From a checkpoint of a small multi-label audio tagger: arch swin, 39062 training examples.
Rows from block 5, named by matrix and row number. Rows with one number belong to one attention dimension. Each number is 128 + 32 x the weight over its row's rms, rounded and kept within 0 to 255. All counts start at 0. Numbers have three digits each. After the name is the row's rms in percent of the matrix's.
# v: window attention value (model.blocks.5.attn.v.weight, 192x192), inputs 96-191
# proj: window attention output (model.blocks.5.attn.proj.weight, 192x192, transposed), outputs 96-191
v.64 077:174154147138094159150123110119053122121079141175138106205133151121092129135151178147130178062148187078094140131104116163117135108164070125133111133129147082126125143116152082092115134145129125119128143158126145134164162120145111118125133141178139123085115085084144141152191161113167161077
proj.64 083:111110137061183121097105113174149134138141065137130119129110132118135094066132117081071126197153109152133152131109151152124116144101181161128134137165175105093066103121141072167110148113117141191099108150106149141070133156121115081113084156097133121088093127181104147135147107119116142198
v.65 078:130091163100127139111159093134192091094116127110147130174149171164145138130121173161126170089105198107125112105129115202154117163077176157027091131130193105192122120102082153127123115132111133097132124133126099080156087152048143114136060116129130173118209123110123091127121146124207114090
proj.65 087:097112069121139102135135146133063094122194142061088137086144082140081136099157170181078139124168152107135185165159153090127135142124108140141128138130096121154112144120148062128113122176119135076142163109130180128116132122175125190114124157130155076136109102138146229128103153117103086200
v.66 077:153194124125151105125114123132062145070122144149088142120045101094123097123139164129116130128193135119152123123136131102111221106169131093165121111119115141076145138148089108122075140147189058149093094143140151136137164121175130161137147117072125144115136178153112182115128116118079142083
proj.66 087:129128138104155125114096076070143088123118088177104111153179116099173139127132121092184161129089081115123151080127107126159109103140119129120112153124147164045180166113155147176142132120125093166125144096107104160074175134027085064142099152218057155121137104148131075117113124116165122104
v.67 080:181153128087106092171123180148081140100135129156162103139132143132188183161120138055135134111079077132130160107111125085121128157148129126125135110113075137091149104058090154128137133130128122066128146066076128148098150141066139136119112109103132131222122103138116127125152129131122149063
proj.67 086:068131146135153120122131098056144123114136102118121144072156111117049122082128130214128120098135179023105141161139148128109150119144086121053119149156119160152084137122133159062080085156105160132173170121128112159166079108116163197168112125156117092117161128111215115113096137183148101147
v.68 090:137097124119156173193130091185125137154116139128098117120122063144119166151177133129107128139133129097099122108133154090127119118112170024144090128153101148080160086086163136140105103130145098111167096128115107171176136157116165123172082126094129119100087111124135151111145134179117139099
proj.68 083:109133142126109105099105172020126109138094090118116137103120125130093164083124103132132131145124121096135138135143146123120109108203143109088092165131102128119128137178140119108123091153085171196146191119140135167092101131102114136124114105146142172137147109139146118105128135092146008150
v.69 112:124165118169159149151135039136141119125114161094132095071121110131105116126111110112095113009115136100130129131089134154087120143155100126153061133113139148118126119213142077134130099128115102106165189212149125142138122099115111152127094067174133142082165131122115132128161142128151200126
proj.69 091:121132175063186081184105092187092141162151127206101123165122136148189116092160125181095153141154122107127152141123157147168127114117171151132189106125124109119113131035147140185190064114129147128092128127097071119055140138155115169132171158080126112139139123191084189131103132153124094149
v.70 100:153135128119116059109126167116126113061167110135139132169104124121123133136137175126145093059120125125170116038152130126092102130204138159096151177131146176096174113118160183131171162129111099118158162173151132148118084114096176115154123120142134155171121121074117122168115142104113131213
proj.70 098:109132120146185142123122131157133208081207108134132127128171100128036092120145131130203160129130140126121114143109108103121122161148101128165154092137095162158139195139135129087077139103213111037165121117129130118156115131148155210146128138117105106126148187067166108089134125121099168075
v.71 102:144170136181134154144170097144097119122081133136130137140151116148148119114212086143101091057060113154089152123159134097112158158136121145102096220073107124166098122075190134142120069129147130127124090130106102179154149125133104130128117147196111133079068086117118126188184129128086108038
proj.71 095:075133122104130044085143118128172120107153078173100098108112215112106120125118100095150121189201113139116122132101156160087104083186173109130131075148120112162100099184120128127141202145171121125144122119149151142122084140144118110100111130066109105130151168197115073119178124126162063201
v.72 083:146135034160147072141121137142122144126192142142084122160072137063135099087102121139075070110187121161100137077151088114087202131202129080122100109096139158146125130072170102137117129132119170162114172098165126124060130143102112124126117119100165099167127125138124189115141124113096197167
proj.72 083:106151154134135125142112072080156117124118108165115128166154154127168119194091097088233172172064088127113143082087130133155122102128150115111116124133185137046129132114111203147171140091179049144105096120128068146120138126106099116164152124110037167126125114133124058138162113168156140084
v.73 074:160146135139126095118091167133169147091128094134157171163167141114094164042115136147149139119127108168118178138150089116157103188143121153110136069156128140160189136087116148136124132145129193068123204078101153136086132200106158103088134168182124141151188141139129120136156177095129108119
proj.73 084:029109081120128149084122106157116128127071132136133135139151114070133087109119128136167152157121131132133085115131174155161143138131130134107137149151194113083046097096088107131108132124094062126158109119121096155115157110129173156160108135018033078141083132115124150127130086197159241147
v.74 091:113171127076183167140090114148149110114135152101114111139064132073117156151108131150123176110138088140196138067100149105163060125139139089132092129127127130124135096147119195126099076145142120089123105232135103108117136214132136141157106161124123111180120109136133103126126182140158112126
proj.74 094:105102154142153068142121134124116187085143084148142144065126109178151158106148138132121149125163114075072123170115158162123128116166170140128135113144072096185136190088173124147146152135121152112149192097127133122137121038128158158113044149126054118101165171102178133102103109134062113182
v.75 076:138108144138110156185182039148091132160065154126120154137127157168126113135128079138168160067097156116127146123149112154158090186080134120139090140074122177123129157163132119105089089133132140130181153088081110157154099115084126144090104127143121181062149067094072129118085128159149186109
proj.75 083:137144152098143112117127148127098104190195131111127121087059124137129105077139168154019098128142145128123156187127181112109131150184153130101147140133118111162090114090121082124164081167087192113133175148143140098107129151192108137131114138102168070160122110207155211145101120117110055166
v.76 092:125124081139161121129101170096169135142134074126120172087138139136108111090150158136119093128127132144082129160113147127128156169152119165099151170088155130167134123093170136161159130145069156122124077112155107166076122155173137078207158060152080115096061159131176122169127125141115066210
proj.76 088:134133107131098110102188118177145121125125137141107132165157166123114094177093075122221100131123114205147110109127104130130110070144131117175097117093146138117131087141086132062115139111206102082111104156166107094180134173142108160105148155052153113133134149147066077137178122126151158084
v.77 117:128147161131156117115100063096138138136114138149130048104143102159117111144084066056082110130115164158166099156114144176094059107158132139093126136105136115121124128222120089174117207137148073120166119127135152164149111100129130128125153108137084067106154168148112163094140121169180147179
proj.77 097:143127130131105173190113125135086082145140143210135120125104091151197107177132132207092170085108156120123128126139124137146153095153097128176146136099051138138137129098158129131161046127163169160143142129110081083066179117156094073115165132119169123157077113154122135150067230147147140079
v.78 091:169182087167154107149082130084142144137113057102127170129149135160150094097139126119141133105128027145039124125120153163144144163185153124105124129102199119200108125124170070186115128132081121122174196143123070119016117121112106153124102096224124130116116141138114137148136129129112082123
proj.78 087:099179120075100100132149109182142133126125150200157128136148167131157118185145144129083147150181126125179189149090140157136114039053142135120125030125130101081131139097129171137137084097152101123058121154142107115186136091160118107087136089050141147114108128175136141122144121165147169118
v.79 083:138095137112116163193123076119166129148116149116143131127107091137101190117107109150072129092131138110130134101178088134089169092138155134144119128222145099093152107116156129181141151113123087141134134144108126114122167085150203132130129198157159128114200190068146131066094090163146138106
proj.79 100:060072115111154153094090147082119088133092109174096129178132064127139117096125128142155158116097119102141152085157137099159131111170100106132106182119072186098121104126133112110100123112120139177153149102129070130056183158077091150129149105103132114177122088142130151104079159082177154117
v.80 109:110144116102074149123122173205134128116126119064095121123149152112082128148188150120066153212126104121181120117104166121155054158084133083135106099120091150143085129130099162143089148143142103133217143075114114117105139170101130095115140093127152090128135061175104140136136131137163095140
proj.80 102:129136181124105157187132169120073209128139176118151142103122122125165198168156158174093149082111155101123104203150173125129130143142125147105153112107105099170152172144116109164149022208075134161120158109115152119132087065191181138121143126113147182154089123066150131128099163198125090094
v.81 099:118179170126157169162133118132127086120119159106166125121123179118171142113063141089185128182161033121171140188100127099127114138141142107121114168161091140092108145085081137147148088100129123034098135129105158128184070108157094151106127175114144106184098156121142087127128177121105141145
proj.81 097:185098134174107118156118111130109191105060179107144165104128145223167133172160094199090131119106123061098135120148118120161153113099134136103158116121112149144131125118187179124118183149187143175117110122129100146122104147104141143139172100134041122115145121130167134131108137134076154101
v.82 099:123146142156164090176121119142130140120116155125121096116134110113185142108200129087162177073127139115092160086062121100149145132154197115133128118111165098179131148136149112135121085143077126097083140116130140123136163170123125130132083143137120171129118133091060123128175120134169057038
proj.82 097:109136124080172126105114130172134109130109109127125143109107129139097106073139164210017107121177101052171131174145130179128096111105122142101125091146095128103087170098148135124159136135116152148126145120151134153129140127113083145106030131159134131096125120185115170132104104103089112216
v.83 097:092174145169101099135126094157176101102162084100130090061092064147141156204145124107099096111118109130199086098118151110078115207120145135182089174106217115118102111206100138182096147137112107156157125144143099153143137107146146093151042144146110128093122138132095114130121164104130119150
proj.83 092:109123135043187142164120129161111133123126114144127129155129122124151098067172172206094140098142106087114118155122146135141155070136127158130191085119045141151132186093158147107167099144100128126129197109130121062128131100150165176118161115122163118172178164131150208131078148141157095126
v.84 102:169204097102133109142101152086066122052125134108144113197082120047186130141200122122100128103132118168126156050133119108138104113187146102066110171116123131113134129154161176119109091119173128188120135138113107109116129157114096126103128164136163154123093114094120131133143108124053092013
proj.84 110:077130130124178101117113144118184123085174077165173105077133132140092088132113141124142161134150119087115141154086095167101111127151146121134135042160058112157187188158149130121148195132151121085128152117147121147155134062128140101113030128127058124130132195109170062108140102126109142130
v.85 072:179150127149185202129075128100135122103115119178153144134152116149104161104160165111147112139145087150071149233123157143112211125215132132139134146168093150133152073080108114116139126149146111109132078123119094137139135130126164101132110114182130107080129118143189144191134153135080080124
proj.85 085:115108138120103107123128104129129092130061130172109141184149147106143119119122069170127128164094112115166132099168120118187091060093132120126112117112159125088138070128137141121115129139127138210085125162126066152066104172107094164121221113048130128160117077153087124112145125128155127082
v.86 074:129171186126121137122103093115065129103065096129110170117155120142110098128205147144132141158092050056129127126127172144194074131126148117137146142081166146122149140142127183120097156141133055088119079101131152168109155105143116100076128212098132207088132104136077137137084110173179054072
proj.86 086:115106100081154132123136177150140066115168067132165111099129123097119058038133134182078139092159133161141132151143118144098114124166124104185123107127050129161132123131132068112121121141112191156135184117182136115138151172118122120111076139116157062145078167151141120097084158098127126159
v.87 085:193097149131126216162117109132140141118122095131155115115150093165132125096109160157128140111127176141129118164196127157157148133065121127070138135167090098188106135146129155122080177155134006099125130129105115155139104131102145128121144153115109178111170171129164120110122005141132101088
proj.87 087:063099141112144127134123120136130133127147135156107093109170117117137147070158133123133204118138133077128154104126137070130123143145088122167127120133108136137152125164122111193095106153103136128155135091075159138061128127112167085116140083170127091182116098097169133131076218115137088142
v.88 107:125095104102164201093149155152144127125193123111099167153152097134088120128171135134039097167131114104071136116157147083122159075157127120075145101073114101152157089119179128128159132124111088143113072090177100116200160158125162124198132144091132091141104119152167156122086147143164150103
proj.88 093:101118161161050093120132133117128120112112125124075133135143169135118206149115076119214116152102160125132107140174098126098103122181112098158030171124111121114112120162121123141079120146175120170150091118128154153115069172103111155130123117165149199100128124052072047116156166073103086130
v.89 125:150130085153158160148098103087160132133142123126139160131169149163136046089126086147112141098103123178094128121125105190165059127167136151125086131054101165193125083110146105112090120171086191173144146178147081133120111085116125096086120115173122088041127084086094135152131161151107155077
proj.89 093:151128121136142104135145134137139087146140114143128130116126160128111086123105110121080099184173130189145179148100147147112142099089158117149117114124180061134078065081108111128151127088169128098057117163171123118106110159181075176110148170013175113118087102229071116145160111116119134177
v.90 085:152142157090164159144127177051099146096087128154159085118109189097221059103125145093123130135148121100151142130118113140212126134164141095097072134148103097192097102142160144151092191129134120103071135142096101115112127117149065095128151168156064124118123094109135160131135129116106112016
proj.90 088:132134087147144135102127130094158087092133135129133127072147115152085062123118129137086135132211101131128222132114112147091158076048113148132112072134108100111154144115144148127125167111142109102127147128166128180159135097096111076120043128106134091084116089206192102091140109136134145206
v.91 095:134072130109173128202149124105125146133066168123160157127099162079112097094102092106141080112142115116128168151139051124170160174053204142144015073129068122142157128102123138113091097133168181110083147185112157104162152107136119123127107163152128141127200136108167114112226171133120098030
proj.91 091:104122125115162114116085115103092131149098145117102132129099108164156117078110124165063143140151108107115132097130176156139160087108155139089160142119174105109091128075140157163190187125101128124133133094122092194096138090095086139158107136080064091116128065207136168123115031165146098239
v.92 096:181115160144181148141126148116157125074112120140145147132127156162127103102132162123204131030103113110103185147141136122146172205156132154141094107155124138148175112139135145121150107136118154036114175159107113054084120148122138130148101137180113201105190149160157127138138163116141110131
proj.92 091:033128123131114121076121108150102110122105167114101154168164117053102130092150119134138133147147131122145103100147113112163135132098103145099130157143170130041096150089108124162078150134118060139170110126086112151113130107119140173142145123094072109160106079085145191123106075171143186145
v.93 081:109110160128125052108128128081127115060096095108164190119168111124133081116184113079095151181131151142119102107106139181098137104175195156082151179119211116123125128118141128138142097125139108109154094155128153129163095127107176132145138108164095114149173136092120133136119094143112073159
proj.93 085:126118042113130163144117144184089162100157152135110107155128090186127152146136156188123127119127148128212152163149136152141104132148105135192160083089046133151214155159168109098149135124207156073114148091144127143099194130167046129108085186098180122117092140135093144103127130095130116122
v.94 109:070083111171151179135123084096162105171113183135142124113135105100134223132085145134110129036158195133117114107153131161069129076153171111126069140115138159109124094122163135131153070137155150126171111172152103141166099100136140100135071104150133115103138128087125145148142117128161145148
proj.94 100:186103120118176112145120098134127131156166093150075117138109091181143069104108089140130144160112075153087156107115118107154116125142175114165145143124146131125111115075161108120134145124137126089113136121158122096064143192126076197113167189079112083124134073222089157136167104074101076145
v.95 112:131183175131186201177112131081156119143185108139156128133119113178131150110110158109149135152171113055134128190110083096126171129188103093128110125178132124097186050097125093145114106108145165087115139087105094105197122129180115140152095117124128122156147160129123139120128203096067155138
proj.95 096:139109124136092128126120134083120050112043185137122163182146112149130119123132089127110091131120083128171177084164125089150153047067114132125096162089111114043142132124161140119130114114112134217092145164128086157066135148086072128124205066128184165120141073141147147112116134090156124083
v.96 096:167141098172203110117116122065147124086184124129066128129136171127165042138117133121156166134175102094127178147121161110128166135184174118159133117143144126146108176198128110118143071181100129141128123122129055083110136174124094181110145155089135150106125168147113118171157136065101100163
proj.96 092:175174130134111138143145100204140183107132139131178120150128163116155178164152152100091155123150096098158159151117095124116092127045118167097135054138130129117180197117159164196085140137157081141089086147086165132139100104139147107078092103218110182089126116107158136134128135103054145107
v.97 109:140137114128117154176189105141107129165120129098122117149114133132129108117087074155177074127164106171100113185137148123081068149108144150122134154124130155128126165114118087120127123131103181133166165100103164114030095099138128126090125127152131168089120153188128122117143126116150169185
proj.97 107:134111184135113141125087129147127078171100182123151136125109138136159096191129149131090142143066136149096121124108105126191140174151157134091171123139159112084141113109113126115160149139122085168111128162115125102133156109143144080116167115093048113197090121117151177170099125195134196035
v.98 107:169142098080129145135106109114132121165104133110119159163111165068151130122092109135075133121126149147191119148112094116128128114131123123054066157162116076127101125107149150156136130144162082205122124093142104123109138127165142094207163123108114117121103176132164093086128150128107112077
proj.98 107:116111109124126118133149104111160133115146113135070107105168124194166156163128099108206147125139114116076204147110162126126155087145150133118143119109108129192180125139147139139095136173137123069134126126110140134138142096104146090111112173112128111097158098156150106113141152114149112161
v.99 073:164110112158125167208214114127155122166104177127151175140149127110105063130095135114182117116130142117127117208128128131121195133109133152114105127181104075148113162088124078132161084109126130104136158160087145113138128075142130164117180155106088142142133216086172063149135104128106140136
proj.99 083:131085157099172140112091105168071219157101170148083115154121119168198116117156138161054146112110132089148136120133172126184139143131122147074225136113130175129133112113138135169143145148130145159141097108118100177081169185096117118137169123102092090153143069186122215126095125134136167128
v.100 082:174184117181145150080071132114118134090107104132134217157133121102066129096148140147120141112172104123090153091138122139173128115152085121144083118095135156128137158168192148113077127192176158063137132170202110139148152193130116169182087138138109149086128128125152135136120156138132170056
proj.100 087:082133154069156087123134087200178147133152076171128104125136141126164088056116091099166139162141076163136137130086138186122107118130198124176121124132151062109126140092122090186133152062144144127124115111119116143118168127104121119131061162067090122072134153139079079105178060094119126191
v.101 110:183176117219128187102103142126072129116110136130101202170129148121095146074144129154156120111122039108046210141142180123147206145136046109135108106107132156178121183180099127118135154164144148123138125093130128066070158182148088131097145116143142150148128127148132163126145165098167163133
proj.101 098:075158174119098116104129058146159088144101100140135132148122210079204122135111101081142108176114135165112076127106101148138114112112179145085099144155223104062092097081105135194133141131090051197093104169121134138142123125118127110143118114096047139126107124109111101154163057149154184132
v.102 078:155114157132153140149101122108121127115105122126137119118135123135183149205173154150153124088149141150093190082138152098125127113161177127142145182108158109153161107178160149020140077124127129133122013176064086156057126162126102109135097106109100176093123099112124120115180138141092096074
proj.102 085:095134083092190101128130140170156105100182074110166139098125132118036072029122139135068123132192121094135112137120083128082093136096142134123128099160084128138118146117138089115093180147133146104132184142134187125142098105145137149101077123167146076136132168141172133150121089097080100196
v.103 093:155147150145124155172169110125062134101078130114122185165104146142123067148167081134159129170103072129131119147102168125177128186097137081182121122094116170088122129127074073146095105145128222107188162118085099123104128129125126121131168153136102132098124123191100128130096114114114148164
proj.103 092:156152162162055146081125154056084115152056155112142160113094164120162175152140134096075059129107153166144132149127153125151125098142146144055135158111176094112138093135123112116152115139089106211095164185152139112147137121159106095101119123048110127173098115150138149131138098144160135081
v.104 089:131161127116145088131115178124174133123164129079111109110064142098166162133144127172148145137175083107135144084134120099156149196106146114124108100066146186127107127148117133148107131111127191124110129084099122085007132194127090129138080079062117176105121064139112113105113199073099076134
proj.104 090:123175109127120113098158147109123159109153151045157143118145140111044129136127158120162111120147139117114103139126112122062159134108105126092109129145124143123131165139117160109115118151116083093145171128137159127239083105159178200161089112218118145126170153075199130142128082166132125121
v.105 072:153158125170139140155100118104098136226144136129126146140123124137083134106129118130093078100152116114046121090088104117116076113208097163137089188141101139171146120167217126121111192170132113141145090146157149164031134123147104119158077128146132149098126050120160121110118145176173168101
proj.105 081:091100192059186121146116104183189067140166094201138104150140128157167000071100088142137142157103077165116138105112121164134140130129189108188112123126126093079130088058130128130159139078151149137120141118139065139123168148105111108141152151037135085122110142167110100125136102139158127132
v.106 097:150095128123163177123168134127053112122136100126154158162129137122139107169104128175151019113133158143131147179148080130138162099076133135193090159138090105097149152122177153050128163149129127134127132127131135140164149099125090148196112084141116200135140167151163133077134133104077159092
proj.106 090:121128130093128109119119128111144086142132111083113132135167109114106100038123106133188138104124077157082183085126115079138160136111126136111132164121174150068152107113087126145093135111110143119145122135075132143126151165060131102156178153129100075100191107131154147118138106162178099128
v.107 070:129068106147136129152112137113162166083177126114086149130112118131089108082071105122079111048163153095118150125149099141148100150091141121110102025090126128112154133116160087095128139121115184128119168083157086020171074143117085134179101109123119138150179129140141146084179170115222195139
proj.107 080:126160143142114141091111113115058087161137171127087135139134084129094118195102140123132136130128153139114170140141136102156176121123084164093075233132175103048085162066104101157141033141075091126127111131103144172089114132123120156108123139120138152116083045146126169131121115146116133132
v.108 092:154118094116154198199173115144135148136183101118126046099126101125141065107127140127128194167185181149133142126092121140144089174078150104129157072122087151123133106119086122123116046125113156125173118111104127105099123166089117138103172143069142100111161131142100130138124146120068118151
proj.108 086:168135226182065153141114184118092129140109237111161164135106148133125224184134150101069122105088148109174131148168121082144139177125085147113113127121143090105177129139122143141144088137114119161088146160113163139082091109179129124098145088184137203156091105065138130156096137148084118048
v.109 087:140166112116155143109123143067136130083119143123123098221128107051141085127139084117122135150150162120152127129128138138103118091142134050072129103140134128065106145157121175181119120126121100093124232104102136096152151177105125118151140127116175110157177135145094129143121135118129150153
proj.109 090:159139134188087154160098134094104176125113148139135147093094101223145165176143144135101143136101106113120198159119133140135146117110129151098129092119105119131170163114190139151137120129150119121112122129137108136131166072144093091125101142109080152091139090168183130093145124107086147097
v.110 066:120142144099156126124097081117158120127147122129147084106091114126155159178117101070123099117149087137126147150095172128073068116162148040118106173111160146139107133146135157169141132123138065117121099141134062132130125177125093119181102056077101106134101178128164143134149178125126066175
proj.110 084:158142154114132084195127117125116124109164105193132119136149126189151116157138114193137204102131114089098154127124107126134142052140162136150162082106019137153210186128196176117151088149170168096120160107143049118119127092142140138126154125159150134129158148171143120123114161127116059090
v.111 117:139112149148156171102114128081157162122139106138084122165187114107143082129149068139120219153127146088131129080153121132183099099130120043071142074103150081121098125182177127140052138145152113165139125103146080065165142204107136107153143133103058124128145120129063167124128196124121128092
proj.111 107:145168103130086103112171141096127100116152100154108125098117117173140157129131138074109123131184118165137198184112141142087127050094131164137061131114109079131140142135169082151121102124106141102125158130156158126123148101131076082099039140142215138042108094198126122106152112033098094189
v.112 084:193099137132145134177166114110085124134151155105101093163128156142191123114123133120086130062121183119092144091135112124118135124132173147052115155120109040139103123100160092132158133111124121179128161130125123121142074128110073125198123138117106121197095154074126119122210109146128128107
proj.112 087:115142123126133084116126140135170143084169143143135121084119142208022108155135132115084125141191119093128176126110105085083139120117100172143145086142085138164122180165158163081114150117201161095136085142094178173127083135137134104077126074182153125099180159151218114131117189094082096146
v.113 076:151145159180053105177101142118160134126084137096158156115101134115118181128137149116169125052070153139106136107053140138129156174118151171133111126104119157111205098057129126147170120132116175142114176097120167143076142076122204062078128131186140136141125128123137128115101100129120164136
proj.113 081:107107123143159144067127086150111127142095117142091144147124133122105103129122103159143079170081155150139077107134156129161107133171130108110135178117153162130043083093131114081098133126159103090157118125155120127137142194131113213158140163025088085140099141167079125142145091110126219132
v.114 104:105135129115146125094104221044125169115129135141137129146124087063143177100144165107146160134144223153136087106148128149120146109137125111113118122103129153102170112129136152146095141148149137139086145089117148100076139127093127124089109124085132176129228106123139199106073117081134130071
proj.114 099:106106146131162177128076124120117084158145137126100111135131073118083047110104141161107139138048128129164138118140076136149128190118114107151101118144131125031166163089129113129147154120099087116159150107162103168128202144111079152172081150142106124128091044127135106108154055117134158120
v.115 078:174154126150078140144108169099130131137135077119141138092178117121111107116180143138135125131145063121122134105129123171180160165126118116135120090153209122067156147155174119132125123125133113098166106055135114139128189153119153088129132134134101142057128133117095157154119152125066061098
proj.115 081:123204133058113115119175103135137120126133110201145134141128140106169104160126126121158187113122125157177178141109137117109117036123142114100105108082082133114159116139126137148107028166090142107078165126166102118124147136116146114100130121055207154127093136179083111105141109091147135087
v.116 077:130154113129181228125116165075107132070130131111153106133166148106149152176124119069138150143132159119110155142078131189108091112087162119114099165078108092136098123170108122057134131136185094184137147105126134153132111132065119120099125113109146113139173127145165174134162181090110136050
proj.116 083:158125196098176074218133092189117155124168114180133087104132125184129090096140124192018161137121131069121181183095133130122121104080168154122166059131095078145151173064201137175132091124124177108104126129104128123074122093193138136133126130131144095115118116186138127131126150131029109167
v.117 104:143113132139132117161157120117074125065136079092131136099107079146147120151165158154138185136182159135137117130114119134138085191113097072173144181139198157086092141189121135129147071132125136100207094131132160076144111181125115120212105097122070192133130139152127118134124111121100110204
proj.117 098:131155154088118157124122168149152135147150179126151111148116114140116114128146165088121115101094088145167150152121110095141118159152149174135174119119118121103255182160124124101144115135087148124095169156107134122119164121140132061105119118149185149160143156072156145119109109105156094013
v.118 108:157053127102125125162156136096113136122100125112126134126126137110208134166131118230162129116149156125153145106113102164121134141083182114149154131094144137106111141105147167086177120131120199120169085161117069099077079155131098131128098130098095239103159111135112085101117123141087125139
proj.118 091:141134108132128127077154184130135099136189130038147123101106129111026116105108159079108110112149133150132172146119116086103122186132109134116123128154141119130147136119096084102086156137102119092111167171138225103182114127141116115090086137177156094132136115118161177136131091100118130131
v.119 085:175148146128158214138126131089077134165069163097129168188163163081108061102138117138149117115133109083081132082121136116181116086134163137144099139128162127134146130115239145104129135117155150118107136128113167120109147095171117164097095166152132141131136105092161130101114209165122171099
proj.119 095:164087125146092121105109167130174089129102141101171152139078130189113083121106085119094111154123110210144142082125089141126142147107151105185109126120122103070130076088143125096121211061196175152107128156147130161137163164108069094149131128082115111083102112161137121103137063106102172138
v.120 085:147150164190160193184129083115136130143060141112115110149149161113123177115127108153166192097178208107129143150099078127165047113062131103077092129139089104119115123127106153089122104138163173144148139126136116108142100163148100076153130140142100139102124112107136107157192139119161101126
proj.120 093:172094108113167133118129124212125128143168139126126116092103099219127075112129137131035114143134087167098143161106154128132142139129176180140186114130132080170135144122176059128131163152106141084133141129117187129081158137145123104085075171086119075118105125218138177155155114082067122176
v.121 087:138078125096140032133088156187173141085145115130144124125133113107155191120140125172097100148151088201137113081146115045080145161136167177134106089099105129179153094099131153124115124140120143122110113154092141185000137160054138097130098125136119168149167069154133149105134177118190095117
proj.121 088:033122114128131141093124134122128143093119129081130139120168105082055153109110161153200143136119152079097055113134130149132124171154097105125118133170149140109069153127101145111116161150146072127200156080099173133204114055128186182150083132172069121149147143014179120133106097222139126152
v.122 098:156120092125122162131135076165132112073128093093111198127151124118069177127197101229057122134051096107068141073147126113102146146109111108138111137050136167128128123110160131154166122131082099109185105171166081171143146200087173127121121110158094104135094117118135115170139176135139126134
proj.122 101:068134154113098056137169135184130172128150081156093123150137195112143183111146088081219129155150158142135105151120149142107070120213170115159121102134131093179095107133118118145109121134156094112119111137121145105131084135178141199133125139086131140127139193095051082125159115107118121153
v.123 108:141116130095096108175130103128155131100098100108116135091119161146130173179108132105124155110120172158160123194117153125060089167105142154098133172093131129119096138167099160142129132178119112110148126136119161136069112129130199120186137105184116143132144136200183078126119052143176099148
proj.123 097:100114179129141154159120101210117167151151169167115095101126102151165149135153164174103134116088133078103128204122162132166093140185142146107186087120103132193162188095130130133133093169132117111178132122084125087142142058156156100091110150102104106181139130096158167144086182150121150096
v.124 114:108137126100165149173113138122173132148165117112137071125136132112175163119061128108157127168191094139122120142123070116124102154184153118122080116162118131169158068129133154135107117132135131117111147150071120142084144156079078126130063127146143112183202136122137151099165192143102093066
proj.124 097:126120169127139109184108135110130092120099167142151145124125107162131097111126134171050148131122096061125134091138112130138144100055131133124122089128116107070108157061161173143180132112123145163111150122129075161104130075119121158138159084147112137123158097136174133126091110162114113145
v.125 097:149178103119108086122093132087124160153063160132114131153075136051142145131144100152118145112120134187148135069115141109110162089131119119191151121069164101105127135140149117136134124142137195175143166132139127119034173168156149101154162106125168130134104134131121138115092141089117226132
proj.125 096:139120133152141150072119105124166167139139074127125146126112129137092097125096145083162069172087108171106133149075124177117129148148155120089106138170173137094102113072132131100120173077134099097116126176151144121199174116128099123135047208117071107087149131171126098128183045119113197129
v.126 125:095074110142140095120076104106137117188141156163167164085136160179144062151084081171129123108134150116173127148151101153131134133103103156158066207097173155132102126141189129108076100114122137130183102159153094129178113132123090193188058070162108138093163115109128139110139198127100194100
proj.126 106:157174081098117119117140121109127113152149102073122139130103133144137147109097125095144097125183095181113206102123151103100165112103143133129105147129175122121127064096115146117145133124124154080070155155123161131150123146128073093130136176127190098048176084188131166119150078123174019194
v.127 084:109154145155116098146127121160151142139131126161111096051135085185150124124130114102107055074137130148123147148157118069109114142177126122156140141130173125083128103140199077115143112107127095128130069068135125176207095129137158108187107136159082135111050157129094146111154134112130167145
proj.127 085:107141074081168128087129092126137119122149094187105128133169099104102090129124131156224156114144105122089124125127127130128136083189094129114130198126076186131102130158098115073091085126154131131186141088114132113062135183080145111130125139155164122133132158151128120133096193129183101120
v.128 099:111146131173157164174094094126125134139131180188132118099124091126133074130121091094112095143126066123111131112127075130149095133132100100150069121091104126075161114088206098063102092154161167065125153103109126134097109141094102179148100124136160127144129102142094176171126153118085172090
proj.128 109:131077124076126143137114089169137087128104128129175126099186155074153130157091104115083094113131133127125084159135175115084085126130176134077096121140135135110117123137083132081153143088104090147137129126135131087150141197161119103132125155132086115142112213120131101164114215138131114091
v.129 104:163152066109198131128139137089176138072165098096108168132111154148121132127181122121135213181161088171128137159125127116131142133146155089131136122062140096101102167132125141124103136185130119157101113074136136130133142183095099150081136131080149093143086164110128121164100143108099150086
proj.129 105:148081137104157125166130073049070075124118138130140097122086127125131216125107126134065123121103122094141124129116095067077138150047103148174146114149138126144183127130128106170179111078137156076117126153147108105108128097100140109156160116179148131078123142148123147125103192127133178112
v.130 094:176179128145130110133101088087184138143079134102092153201167162090124115133112101134134178228125100119103114106129081154146074144143129098113146140113085123165105117096155157150161180173140127148153110100117148140096124133099131129063094141129125110096126147098159135184116133108095127175
proj.130 097:128094122096135107128145111090086097121135116078186130125136100190174188133088106119066118095072192114126145101132150053095132206130113101167154081173146063147202158106115076124136097079108171134120081127152100133147096149086136140137161116145147097128114144152143123095093219133150115122
v.131 088:184176165133114128110148121125087129119097101140103198150127181166101071131155146155125128154122167097137252127128116127145171200109173156123108106153120071179106136137094141127097115155106100118132128083153104126130167128135135120170108121151078146097134123132145098109188175129138067033
proj.131 098:118129061171124169104165126071121138063091120153082140154107132107141169122144122077165110212131149128100022097125085132162119141112108120162123100105144167127110091132110137136129119116120145117145026201101133106121156064113125104131141103167133124104142141076090091141119132155125174190